Weights of a small audio frame classifier.
Training: soap at rate 0.0032, 9800 steps, batches of 512, held-out accuracy 100%.
Rows from block 12 of a small audio frame classifier, named by matrix and row number. Rows with one number belong to one channel. Each number is 50 + 15 x the weight over its row's rms, rounded and kept within 0 to 99. All counts start at 0. After the name is the row's rms in percent of the matrix's.
After each channel's rows are labels from the 100 clips, of 14848, where the channel reaches its highest value: "peak on" is the class under the peak. Only what is clearly more common there than usual is listed. The data: synthesized solo parts of chorales (CocoChorales). In brackets: how many of the 100.
# convs0: first width-5 conv (model.blocks.12.convs.0.weight, 176x144x5, each kernel summed), inputs 0-71
# convs1: second width-5 conv (model.blocks.12.convs.1.weight, 176x176x5, transposed, each kernel summed), outputs 0-58

convs0.141 103:47 41 61 48 36 45 18 35 43 58 58 47 70 54 33 18 31 51 66 52 39 36 38 49 52 56 43 31 30 40 68 36 40 34 43 56 51 52 43 56 71 51 76 22 67 47 45 40 70 80 36 17 48 67 48 47 38 39 85 58 73 54 48 44 68 48 69 55 62 42 42 56
convs1.141 107:43 51 49 61 65 36 39 55 68 26 66 41 45 61 38 62 61 77 39 48 29 67 58 43 22 38 35 50 38 57 47 38 28 34 34 66 75 44 48 46 40 29 65 35 75 40 51 84 61 57 52 21 74 71 44 55 49 61 46
peak on: D#3 (37); F3 (30)

convs0.45 108:45 19 55 63 54 47 52 33 34 66 46 39 61 36 48 50 37 43 46 79 39 24 64 42 38 53 29 77 45 55 57 45 85 67 30 54 74 53 66 46 60 82 71 57 68 50 33 67 46 55 29 43 45 55 34 37 34 14 38 31 61 48 34 41 61 51 38 56 44 52 48 75
convs1.45 097:30 43 53 27 49 54 71 57 30 31 44 60 37 57 41 50 16 56 44 33 41 24 41 49 60 71 35 44 44 43 60 54 72 59 33 67 56 51 59 54 37 49 85 61 62 59 39 40 58 52 59 36 77 82 35 58 71 38 44
peak on: C#4 (82)

convs0.28 096:70 61 62 65 53 58 26 40 18 62 65 42 65 32 44 23 38 37 46 36 46 47 35 30 45 55 37 40 48 48 66 70 39 51 52 42 51 35 93 43 47 35 54 46 22 65 85 34 59 52 38 42 57 54 60 73 71 28 77 51 58 59 71 67 34 42 55 25 33 53 37 56
convs1.28 099:38 73 50 53 63 55 25 48 32 54 64 55 48 60 41 88 72 74 44 76 36 73 53 70 25 42 41 47 45 59 47 45 40 61 34 50 35 64 71 40 50 47 70 77 55 28 27 49 54 51 34 43 34 62 59 60 29 46 68
peak on: E3 (92)

convs0.77 100:37 32 41 54 49 34 51 61 20 52 36 51 47 63 66 46 46 55 51 48 49 48 36 51 49 56 58 35 43 59 37 51 25 65 37 22 52 58 82 44 60 38 45 46 56 53 73 41 51 45 56 33 73 61 41 16 48 43 40 48 51 38 56 60 31 48 43 72 70 68 73 71
convs1.77 102:42 46 26 56 59 73 58 36 69 60 33 60 57 67 46 44 75 38 44 38 53 42 74 50 50 39 25 64 81 55 61 22 79 61 62 49 56 70 28 29 54 39 29 43 48 61 63 31 70 32 85 38 61 43 59 51 76 69 62
peak on: A#4 (54); C#3 (31)

convs0.7 099:50 49 22 94 63 55 82 68 47 56 47 36 40 33 34 18 49 45 60 42 46 50 33 26 58 47 66 57 31 65 20 42 54 58 51 19 41 35 39 95 29 33 50 58 59 28 42 29 65 49 34 69 54 68 30 39 60 33 43 50 52 45 47 36 43 61 51 62 59 52 42 36
convs1.7 103:51 46 25 62 54 68 45 49 31 62 30 62 41 68 27 42 78 26 55 51 82 51 41 66 59 38 38 55 58 47 37 37 27 53 48 49 54 33 46 39 43 36 67 14 47 51 53 31 67 51 58 52 82 56 65 66 31 45 26
peak on: C4 (67); F#3 (32)

convs0.136 109:50 47 49 49 31 43 34 38 51 54 61 46 34 47 38 46 40 33 78 60 50 31 56 62 45 67 53 49 54 66 48 67 51 54 62 59 80 65 43 47 75 87 59 63 58 65 53 00 64 38 50 40 60 25 50 22 45 56 22 62 46 25 58 25 21 58 43 57 26 42 60 35
convs1.136 102:72 44 54 49 45 50 61 61 42 40 32 54 51 62 75 50 48 62 59 56 64 84 74 50 44 38 39 40 63 52 58 60 65 54 77 64 33 63 43 77 22 47 53 62 44 60 52 38 72 31 26 21 33 63 48 34 53 52 71
peak on: D#3 (50); G#4 (29)

convs0.98 102:69 40 09 43 39 43 47 58 53 74 56 34 45 29 46 33 30 37 69 26 83 61 40 61 46 55 58 42 72 63 54 53 66 40 52 58 73 38 30 49 56 39 47 25 55 34 37 40 42 45 62 47 50 48 46 47 52 39 19 46 39 30 32 64 48 41 45 77 38 65 46 48
convs1.98 098:72 59 52 50 62 39 40 37 49 45 62 56 27 78 54 53 78 68 26 39 78 45 36 65 45 65 54 39 59 53 65 68 36 54 75 40 59 32 29 61 39 58 64 33 25 71 72 57 19 70 59 33 70 43 35 41 65 35 41
peak on: C4 (60)

convs0.50 105:32 66 70 61 75 41 39 37 70 53 49 60 59 58 42 40 37 48 65 46 71 59 36 66 49 41 40 74 54 54 41 53 37 76 42 47 61 71 73 49 47 29 15 60 41 55 71 37 79 64 46 57 45 49 42 39 34 49 60 25 79 60 37 57 21 43 65 56 37 57 32 50
convs1.50 105:47 50 58 47 52 34 60 57 44 66 61 55 35 45 57 65 44 66 35 55 25 59 66 35 74 65 56 23 59 37 27 79 56 48 60 63 70 27 60 36 44 53 41 46 44 55 74 34 83 55 56 43 43 53 60 42 67 48 69
peak on: A#4 (89)

convs0.91 098:48 43 38 63 37 53 88 85 30 41 55 56 25 41 58 44 30 63 52 46 70 67 37 39 59 57 49 67 62 50 43 49 69 54 26 29 40 54 63 37 42 25 63 56 45 74 39 69 33 78 38 51 42 41 29 66 59 55 66 24 61 45 40 59 28 52 61 26 36 67 49 38
convs1.91 100:75 43 56 49 68 52 19 65 61 64 44 53 64 47 70 70 46 50 38 57 68 57 44 30 39 85 67 41 49 45 17 68 67 23 59 28 74 54 39 49 45 56 61 46 73 80 49 31 46 63 57 48 77 53 59 58 53 58 23
peak on: B3 (47); D#5 (47)

convs0.38 103:38 64 42 55 43 77 38 80 56 68 42 64 38 60 43 59 46 39 54 72 07 57 33 31 20 56 38 58 69 56 81 32 51 44 52 35 38 45 57 56 48 32 21 52 65 46 60 43 68 44 58 36 50 44 51 36 22 78 65 45 59 25 53 26 55 39 06 36 24 48 43 69
convs1.38 100:54 43 60 49 51 52 46 51 58 52 70 38 09 53 41 53 79 54 32 43 43 42 30 50 34 40 44 56 04 40 47 89 33 55 53 47 72 64 54 41 48 72 38 31 52 41 60 67 83 41 54 68 50 63 47 55 53 72 83
peak on: E3 (47); A#5 (30)

convs0.22 099:51 66 19 84 40 70 56 70 41 48 35 26 34 52 27 58 41 42 56 72 43 51 52 57 66 42 36 23 60 59 50 45 56 32 45 46 41 55 61 38 59 39 68 54 49 73 74 25 58 51 45 65 52 24 66 55 34 37 38 53 81 58 53 30 24 36 26 40 44 37 71 71
convs1.22 095:49 51 61 34 77 84 47 41 46 37 49 61 48 62 68 57 55 45 64 54 13 44 41 40 41 55 63 45 44 28 40 28 65 38 52 45 29 53 80 22 60 52 51 39 25 53 65 44 53 59 54 61 49 33 44 55 62 62 54
peak on: D#3 (100)

convs0.36 098:73 30 80 46 42 34 54 42 43 69 30 43 24 17 38 53 35 60 43 35 42 73 35 56 47 61 30 31 48 53 52 37 67 30 59 38 51 53 69 50 23 47 52 45 48 79 40 52 69 52 60 31 38 53 49 33 62 75 55 59 26 53 47 46 42 62 60 63 67 38 62 40
convs1.36 093:62 39 74 38 78 35 50 38 47 45 47 37 52 66 60 53 37 44 33 34 51 36 52 38 59 49 50 61 47 42 73 32 50 60 63 52 50 69 45 31 31 64 36 49 57 60 42 50 36 34 50 60 32 37 66 42 58 45 50
peak on: C4 (92)

convs0.159 100:47 37 65 61 52 43 26 50 55 67 32 42 49 38 49 80 49 50 58 62 52 35 76 41 26 58 44 56 60 27 81 52 20 11 51 47 38 49 55 81 53 57 47 24 56 38 39 56 29 56 68 69 36 25 58 61 56 59 57 64 50 26 37 38 47 35 33 45 49 75 63 63
convs1.159 099:53 30 49 23 31 80 37 48 57 73 71 61 58 41 64 34 65 73 29 53 24 56 37 77 73 40 44 43 38 44 71 30 38 20 35 47 70 64 45 51 25 52 70 54 34 59 60 99 48 35 41 57 45 46 63 23 25 60 42
peak on: B3 (45); D#3 (37)

convs0.132 097:35 38 46 66 53 63 28 55 59 52 58 52 44 60 30 72 49 86 50 29 62 47 54 44 31 47 71 42 50 44 21 54 43 62 33 44 63 57 66 89 39 38 54 79 44 68 44 60 70 50 56 37 49 71 43 56 48 60 25 37 56 35 62 50 67 49 46 57 36 68 88 28
convs1.132 095:36 61 39 47 78 37 49 38 44 53 59 66 76 28 49 58 36 42 69 74 70 53 57 69 40 39 50 83 86 37 52 76 46 60 35 56 43 51 51 44 47 30 37 54 22 48 29 44 66 45 36 69 50 45 71 50 84 45 65
peak on: C#3 (54); F#3 (35)

convs0.135 117:61 46 60 35 09 35 22 16 55 76 45 48 40 60 42 58 72 51 75 70 24 42 40 49 55 58 51 78 50 52 59 44 63 41 75 57 61 50 51 66 50 43 46 47 41 29 45 38 70 30 50 42 46 35 52 20 19 67 71 50 54 79 51 68 45 70 48 42 49 66 45 38
convs1.135 107:38 54 33 55 79 48 53 45 79 73 40 43 52 45 52 60 84 51 55 43 63 49 38 98 32 71 40 53 37 54 50 37 70 62 63 56 67 49 57 53 80 38 45 62 49 28 37 27 54 53 39 29 29 85 47 65 18 79 71
peak on: D#3 (38); G#3 (26)

convs0.41 110:34 49 55 59 62 67 49 62 36 39 63 68 46 46 45 43 48 33 54 74 50 36 38 53 35 59 52 45 38 26 94 31 63 57 28 48 63 55 46 54 46 42 70 76 50 35 38 57 59 35 38 58 25 17 55 50 48 43 86 49 36 51 38 16 28 53 28 41 57 63 41 44
convs1.41 109:68 53 24 25 42 34 14 45 42 47 67 32 42 31 14 61 61 50 19 40 63 41 55 29 53 53 37 52 35 48 73 39 47 53 34 36 44 38 75 47 36 52 50 42 68 43 34 45 59 52 26 18 46 36 41 85 46 37 48
peak on: A#4 (55); C#5 (32)

convs0.143 107:55 86 62 53 42 44 31 49 49 56 55 79 40 64 28 81 60 37 60 55 66 38 56 63 68 52 52 82 64 63 36 08 55 58 65 14 51 55 48 61 54 43 36 50 57 64 69 54 53 54 40 57 63 57 47 61 44 36 48 48 29 73 46 69 49 33 56 58 68 59 34 73
convs1.143 094:40 32 50 30 42 52 58 59 62 29 32 34 51 41 44 51 46 56 28 66 15 17 58 38 62 62 27 53 55 43 52 43 31 65 50 49 68 33 39 38 50 54 86 51 37 27 16 41 39 25 32 39 46 26 46 53 29 68 60
peak on: C#3 (64); silence (36)

convs0.112 099:51 55 43 69 44 29 42 45 39 63 67 68 56 24 44 51 39 48 73 65 21 64 44 58 46 49 49 45 57 92 37 63 25 71 61 55 77 62 38 10 56 65 42 63 45 67 59 26 52 67 76 68 50 41 46 43 36 38 62 69 52 41 28 43 59 53 63 41 68 32 41 34
convs1.112 105:37 56 58 51 49 42 59 58 17 66 36 52 31 51 40 32 42 43 34 52 38 72 50 48 58 54 63 51 27 31 57 45 77 36 39 53 58 44 50 51 69 58 51 39 10 60 69 34 65 33 62 46 71 48 51 60 37 45 49
peak on: C4 (90)

convs0.123 090:45 54 47 42 49 40 72 42 75 33 56 82 37 88 34 59 31 57 42 62 49 47 63 24 42 27 40 49 35 57 61 44 79 62 49 26 38 59 16 26 67 47 52 66 33 66 42 38 60 40 72 37 52 46 39 70 55 55 60 45 56 38 50 18 67 64 51 49 52 46 60 46
convs1.123 104:58 40 55 51 48 53 76 48 40 49 72 46 36 41 68 61 41 66 41 41 59 54 41 41 47 51 69 77 46 36 53 39 51 59 62 12 47 55 31 55 60 44 30 71 33 24 42 59 54 39 36 19 44 54 56 26 45 53 66
peak on: silence (100)

convs0.92 100:62 72 25 33 43 58 66 55 45 56 37 85 52 52 40 20 49 52 59 43 49 59 30 50 79 93 51 51 64 33 29 55 86 31 65 38 78 36 71 50 44 48 61 60 49 31 48 40 78 55 17 35 48 59 46 61 63 68 47 32 38 36 43 30 33 55 36 60 24 65 66 39
convs1.92 114:27 64 22 59 36 56 74 46 43 56 52 64 51 67 62 39 53 63 56 33 63 13 47 37 44 36 88 43 46 67 53 54 86 57 71 52 53 40 38 42 42 86 68 62 57 63 80 38 56 39 56 31 40 61 14 35 21 46 72
peak on: B3 (85)

convs0.17 105:22 63 43 35 42 61 62 50 32 26 48 55 72 41 47 53 38 51 54 31 67 29 49 45 49 47 53 59 53 71 39 41 71 47 28 07 29 56 65 27 37 74 56 44 57 57 55 34 55 33 54 53 54 36 17 37 45 61 47 47 55 41 55 69 71 10 46 33 35 56 72 52
convs1.17 109:79 45 35 57 56 54 31 58 52 48 26 66 49 43 42 75 54 40 45 37 52 58 61 72 51 71 16 65 48 64 61 38 25 80 38 57 54 66 28 63 54 41 46 40 57 36 42 74 38 56 75 51 18 40 72 48 51 51 38
peak on: B3 (84)

convs0.61 095:26 46 58 79 57 33 34 56 62 33 35 56 58 62 32 50 33 29 53 61 71 55 59 50 47 52 48 54 57 32 31 56 18 52 24 52 47 45 36 82 72 66 61 51 80 12 56 49 51 53 79 58 52 31 42 58 44 61 76 61 21 54 40 72 84 38 51 44 23 57 50 35
convs1.61 098:60 45 53 84 44 61 41 41 56 42 60 53 65 53 63 71 53 55 73 50 47 39 66 42 30 63 45 66 21 57 67 51 51 21 45 56 67 64 56 33 60 47 59 56 47 38 44 60 48 56 40 31 58 37 40 66 52 41 48
peak on: D#3 (58); A#3 (39)

convs0.79 105:55 66 63 09 49 44 34 42 46 95 52 81 47 70 47 58 54 38 46 55 52 54 48 25 59 32 69 38 48 36 63 74 79 45 29 56 76 57 33 44 28 33 42 29 37 42 39 55 54 55 47 35 25 48 53 40 49 37 56 41 66 53 67 34 56 47 40 70 69 41 35 34
convs1.79 102:14 03 53 42 35 41 48 51 22 46 22 64 54 37 56 34 46 59 54 19 22 53 44 66 69 80 49 77 68 51 45 39 32 45 31 63 68 52 54 47 42 42 90 25 63 61 42 53 47 56 65 33 66 49 83 32 61 61 42
peak on: silence (46); A#3 (44)

convs0.165 098:75 43 34 48 53 32 35 41 49 52 40 38 52 55 77 58 59 54 77 64 56 44 23 49 44 44 55 42 58 52 60 49 60 40 35 52 56 54 37 67 38 32 48 38 52 65 62 71 57 46 22 40 52 44 43 81 40 77 26 88 40 41 56 64 61 55 47 53 49 53 34 73
convs1.165 096:27 42 63 35 84 22 38 35 45 34 27 50 39 24 70 44 51 68 34 78 54 46 65 62 70 35 55 29 56 26 39 51 61 60 67 30 54 37 16 89 74 36 83 41 39 23 24 59 22 44 46 17 59 42 39 51 48 53 47
peak on: C4 (46); A3 (35)

convs0.49 100:29 56 46 68 50 52 71 45 30 23 60 53 60 50 45 70 40 48 57 30 42 54 51 51 30 48 61 43 74 51 57 50 40 87 82 73 32 68 38 36 44 69 45 63 50 62 20 40 42 55 50 41 51 28 46 58 46 64 31 10 74 45 36 55 43 81 69 38 64 51 69 12
convs1.49 096:66 63 59 44 42 40 42 48 33 51 44 36 52 39 36 47 35 44 62 40 35 30 21 53 33 40 53 33 54 25 43 58 42 43 42 42 42 44 51 29 27 56 44 40 18 43 20 55 58 51 15 56 46 33 46 51 41 16 55
peak on: A4 (58)

convs0.81 100:34 56 50 56 54 75 70 46 31 64 59 65 56 76 48 68 35 39 65 52 60 28 44 80 40 24 46 61 64 29 45 58 52 58 38 84 47 49 45 48 36 48 59 45 72 54 47 43 81 63 65 59 24 53 51 47 53 52 73 30 46 58 24 45 61 41 46 34 47 63 52 33
convs1.81 092:56 43 34 46 50 33 43 35 41 59 56 41 38 36 44 44 63 71 52 57 25 20 21 26 29 90 59 49 20 55 55 22 50 51 47 55 49 48 38 33 58 44 53 54 54 35 60 52 66 69 46 50 50 33 38 57 27 30 44
peak on: B3 (50)

convs0.19 090:38 46 45 37 49 54 62 38 65 54 38 76 42 41 75 09 50 58 51 53 62 43 60 54 75 45 65 67 41 54 53 84 65 83 54 41 68 52 44 61 42 51 45 67 44 21 71 40 85 81 73 61 56 26 39 76 38 48 49 61 30 58 32 33 56 39 57 56 39 36 63 40
convs1.19 101:78 58 35 22 56 38 55 37 54 57 20 61 47 49 77 45 20 41 57 64 57 36 25 58 32 55 43 62 70 40 39 34 27 39 19 37 35 53 24 78 54 44 57 70 44 32 50 56 71 61 37 66 48 37 74 62 53 61 24
peak on: A#4 (35)

convs0.83 095:66 54 62 66 65 51 49 54 48 32 40 66 55 36 54 21 80 59 44 57 42 33 65 34 40 61 35 52 51 40 62 61 31 43 63 57 42 43 39 28 30 56 54 25 66 82 50 41 09 55 89 39 72 62 57 47 49 67 56 64 72 53 36 49 35 57 10 30 58 32 45 55
convs1.83 100:49 30 31 75 47 59 72 38 53 12 63 35 38 60 54 38 62 35 83 61 45 35 52 45 55 26 75 53 35 30 56 50 51 46 42 50 42 48 78 47 65 57 58 51 44 64 68 53 58 60 34 58 67 46 52 55 74 42 57
peak on: F#3 (36)

convs0.129 099:28 62 72 73 46 38 35 66 53 62 61 38 24 15 37 45 49 40 38 34 77 43 32 30 83 68 54 47 29 42 33 30 20 35 52 52 43 79 74 33 28 44 35 44 42 70 61 26 71 47 45 43 21 51 58 35 40 75 55 31 64 38 39 58 70 44 42 45 57 64 50 32
convs1.129 081:72 30 46 43 49 10 40 27 22 55 55 38 68 73 34 77 51 30 65 62 71 42 40 56 56 52 28 41 47 22 52 34 52 52 48 46 74 86 21 27 42 58 48 19 32 59 39 40 62 73 51 40 50 36 51 50 31 40 40
peak on: F#3 (81)

convs0.161 102:61 42 38 09 41 60 76 34 38 44 53 57 64 67 61 56 34 62 56 37 57 62 42 56 58 52 64 36 49 63 27 52 44 49 43 34 47 57 63 61 67 17 68 49 44 46 45 59 39 49 15 17 28 28 63 58 41 83 33 32 19 28 64 52 64 49 60 29 72 60 46 61
convs1.161 095:22 86 53 52 39 47 61 58 44 54 67 66 58 46 39 46 42 46 45 29 68 76 37 74 55 46 71 40 40 66 78 51 53 41 63 43 60 47 43 45 87 93 70 59 54 55 59 33 41 65 68 59 56 52 71 36 46 52 62
peak on: E3 (34); D#3 (31)

convs0.173 104:46 47 58 51 52 47 72 51 41 58 27 34 51 19 49 57 51 36 29 60 33 29 45 45 62 42 67 52 50 42 27 53 53 73 50 35 47 67 44 49 66 71 50 55 49 28 65 59 55 06 60 35 42 29 38 52 53 50 68 53 50 38 56 55 45 27 71 65 35 52 33 34
convs1.173 108:49 33 47 44 77 64 34 46 64 45 45 55 24 55 50 56 26 62 53 32 40 74 57 44 73 47 44 75 40 45 38 33 43 37 30 46 43 31 50 60 65 45 48 28 48 35 57 55 50 46 28 66 70 63 44 47 41 33 80
peak on: F#3 (73)

convs0.170 108:36 38 41 62 65 37 52 40 27 13 83 57 42 57 29 44 43 41 59 41 43 48 71 25 50 73 57 48 57 20 86 41 43 98 41 60 31 34 31 50 41 53 39 43 60 57 23 52 41 53 50 60 40 47 40 61 48 53 94 33 39 35 49 29 35 62 50 33 66 56 55 29
convs1.170 100:36 04 45 47 14 34 43 40 73 63 39 82 44 42 42 62 47 44 69 67 47 51 51 61 46 66 53 44 32 25 70 54 48 39 34 39 20 49 45 61 56 58 63 59 69 70 31 61 30 74 57 75 62 45 44 29 58 54 42
peak on: A4 (89)

convs0.167 106:51 59 48 26 50 55 53 08 41 52 79 49 52 67 49 57 55 48 66 42 46 27 38 63 44 47 62 49 15 39 65 57 56 39 74 26 58 80 59 52 57 49 36 69 43 36 42 44 58 53 50 30 59 28 47 23 38 31 21 52 38 36 63 54 46 42 26 77 38 54 70 63
convs1.167 098:49 69 47 18 47 69 55 38 46 71 54 31 64 53 49 44 53 61 54 72 52 69 58 46 71 21 52 57 66 49 38 59 38 34 60 57 89 63 43 50 49 57 51 42 57 24 41 33 64 35 53 43 34 31 22 57 52 36 59
peak on: F#3 (27)

convs0.120 099:35 61 28 46 17 37 38 55 61 50 42 59 39 61 48 40 20 40 63 42 55 36 52 52 52 58 49 36 25 34 23 50 54 20 64 49 31 38 41 71 46 44 47 37 65 30 56 46 58 42 45 53 60 77 35 47 34 64 00 48 53 33 39 32 49 64 37 52 41 50 55 39
convs1.120 099:61 44 44 37 40 61 51 62 56 80 44 33 49 36 47 54 56 34 35 49 65 47 35 43 75 72 41 51 54 64 53 66 61 21 74 30 60 35 29 76 70 93 51 80 71 76 63 75 68 35 96 59 66 48 51 47 52 43 55
peak on: D#3 (98)

convs0.156 108:30 49 60 40 55 28 37 43 59 27 37 83 69 34 39 39 57 38 60 28 49 62 42 50 61 16 67 64 35 77 56 53 42 38 44 62 50 61 48 16 39 51 44 56 36 60 65 48 46 36 44 22 46 29 52 29 44 69 18 37 48 37 47 33 86 82 42 32 38 40 56 46
convs1.156 092:53 53 53 56 68 40 69 66 33 31 58 41 33 54 55 62 60 49 57 55 49 59 38 55 58 48 37 44 50 65 58 26 37 58 56 61 27 47 58 42 31 49 30 46 50 09 68 29 46 69 53 59 38 45 64 41 63 51 33
peak on: B3 (30); F#3 (28)

convs0.86 095:73 63 35 83 24 64 49 22 41 65 54 56 54 42 13 67 24 55 70 86 44 42 44 32 57 35 46 51 23 55 51 42 69 58 40 40 51 33 36 79 51 46 49 48 62 56 50 66 32 40 58 46 39 50 79 32 51 26 58 56 63 55 53 60 73 56 24 61 56 67 74 21
convs1.86 101:40 34 72 74 62 44 27 67 46 37 40 32 51 47 40 70 35 52 42 62 70 56 30 71 53 69 63 47 44 67 40 82 36 65 70 42 63 47 59 53 61 49 39 52 59 46 39 64 49 51 48 63 68 42 49 58 42 36 43
peak on: C4 (40); C#4 (39)

convs0.33 096:39 59 15 45 40 58 50 70 55 38 38 57 57 45 19 48 32 56 31 46 63 64 64 69 49 56 55 71 70 53 57 42 53 36 61 64 28 66 75 51 52 48 48 60 40 50 72 50 77 41 48 53 50 28 37 32 47 61 33 58 64 17 50 43 37 36 54 60 34 50 35 35
convs1.33 091:67 54 43 63 60 63 66 37 47 70 50 64 46 60 39 81 65 52 34 56 80 35 30 43 61 79 44 54 48 37 62 12 71 79 35 64 24 44 50 22 53 40 62 55 75 35 51 49 57 38 72 36 30 40 31 64 84 50 55
peak on: C#3 (76)

convs0.21 095:50 66 23 23 71 50 46 42 26 57 43 64 58 43 75 34 40 54 39 59 50 33 53 58 54 27 45 59 45 60 56 49 67 29 65 70 72 39 36 50 70 29 41 55 56 49 18 53 39 52 61 18 42 43 38 74 48 46 31 41 67 43 78 76 64 56 43 78 59 26 42 33
convs1.21 086:61 60 30 74 46 45 79 83 40 21 37 39 58 70 44 43 45 52 39 40 44 70 49 42 60 29 51 60 66 69 76 82 43 43 62 76 52 49 76 40 52 60 29 22 60 42 65 52 70 50 37 47 54 41 54 45 55 49 45
peak on: E3 (96)

convs0.154 096:58 58 76 49 29 81 54 39 57 39 51 52 40 35 38 72 43 64 40 15 53 46 18 53 71 22 38 68 33 51 30 30 78 48 45 39 46 34 22 51 56 43 52 49 46 56 84 54 21 33 24 59 48 52 42 65 39 32 69 59 54 62 60 21 41 41 39 53 84 36 42 53
convs1.154 096:59 26 73 46 56 41 57 39 52 54 60 49 35 68 42 24 58 48 37 34 55 60 48 64 31 55 48 64 27 69 32 62 44 72 42 59 69 78 22 52 20 57 36 59 55 33 75 62 39 48 44 66 71 49 45 78 42 49 36
peak on: A#3 (86)

convs0.67 097:49 53 34 58 50 60 61 76 53 47 56 76 45 57 30 55 42 42 60 59 62 44 38 72 48 40 37 44 34 60 63 47 34 58 45 51 54 66 67 39 72 74 35 59 55 54 34 06 59 55 51 56 63 41 53 27 44 47 22 42 54 58 57 51 55 75 69 24 35 42 56 58
convs1.67 100:59 28 52 63 36 80 34 57 54 54 47 63 66 43 84 80 36 31 52 54 33 64 72 68 45 35 26 46 39 41 54 29 51 55 63 52 55 19 49 43 31 40 42 46 53 49 56 73 65 58 38 39 12 68 86 52 31 37 78
peak on: A#4 (50); silence (39)

convs0.85 100:47 53 72 49 37 79 31 30 47 79 82 67 54 45 35 50 52 28 50 51 67 58 52 15 35 52 36 50 45 32 48 65 26 51 59 33 29 50 59 48 53 55 46 27 49 49 71 34 22 45 57 63 39 35 21 56 34 30 37 50 48 10 74 40 43 48 64 52 26 59 63 39
convs1.85 098:39 48 80 88 71 60 38 70 38 45 53 59 67 36 57 72 38 39 51 48 49 31 37 45 48 09 53 28 42 41 33 53 62 30 34 55 49 58 43 71 60 70 29 56 40 41 55 88 53 51 34 44 63 59 28 63 51 54 53
peak on: E3 (41); F3 (37)

convs0.75 105:50 33 67 58 31 45 34 69 33 67 67 44 62 59 55 24 99 60 45 31 53 42 34 55 41 53 70 58 34 54 54 41 31 47 44 38 52 47 67 53 30 48 44 61 44 69 67 40 66 50 58 73 43 41 50 26 65 51 41 33 66 75 51 38 38 69 73 50 29 54 64 55
convs1.75 106:30 45 43 38 71 50 77 50 55 81 44 41 51 47 65 64 44 33 60 63 62 49 33 36 09 24 80 70 81 41 60 51 61 55 43 54 66 56 65 42 47 62 63 21 64 50 61 34 38 60 34 41 66 53 52 60 44 62 80
peak on: F#3 (100)

convs0.145 100:50 53 17 36 33 63 63 55 39 54 52 59 37 49 46 59 35 55 52 13 49 50 50 50 52 68 67 64 58 47 76 23 43 69 45 62 90 39 23 47 55 39 67 52 52 47 54 64 33 34 07 58 53 36 26 28 50 62 44 81 44 48 34 24 55 71 56 51 49 60 76 47
convs1.145 103:50 41 53 40 66 39 46 46 49 52 78 45 45 52 52 60 55 28 43 33 42 41 72 69 33 83 76 41 53 76 36 50 47 58 60 34 22 42 47 65 52 77 75 64 58 58 67 50 36 29 30 39 41 43 52 58 62 47 59
peak on: B3 (99)

convs0.89 103:34 52 49 45 42 46 37 53 44 37 51 53 22 39 42 64 50 41 61 43 47 33 48 60 70 40 34 64 49 44 83 41 44 77 55 54 45 53 64 51 54 48 76 35 72 05 49 56 45 42 62 46 28 49 34 49 68 52 50 42 37 44 33 68 22 47 31 42 69 63 44 20
convs1.89 099:41 60 49 43 20 45 32 34 21 10 34 73 31 54 28 53 43 43 62 50 33 28 51 53 56 61 55 66 75 71 71 61 36 40 77 29 41 73 36 49 51 70 36 39 68 24 50 56 57 71 48 27 65 31 53 25 53 34 68
peak on: C#3 (54)

convs0.46 104:26 72 59 46 36 48 64 42 27 64 55 52 31 45 50 27 54 48 53 52 40 46 49 45 51 37 48 71 50 56 70 46 65 21 38 36 40 42 62 52 58 39 47 67 23 65 67 40 41 57 31 60 62 30 24 47 23 72 72 42 62 44 52 55 19 49 38 36 55 99 78 56
convs1.46 097:48 34 63 49 62 35 42 31 15 39 39 39 76 57 49 60 39 52 39 25 47 44 56 69 48 63 40 47 18 53 32 67 54 51 48 62 33 65 69 54 24 52 44 49 70 45 36 54 17 42 37 31 67 41 48 43 22 75 54
peak on: C#4 (86)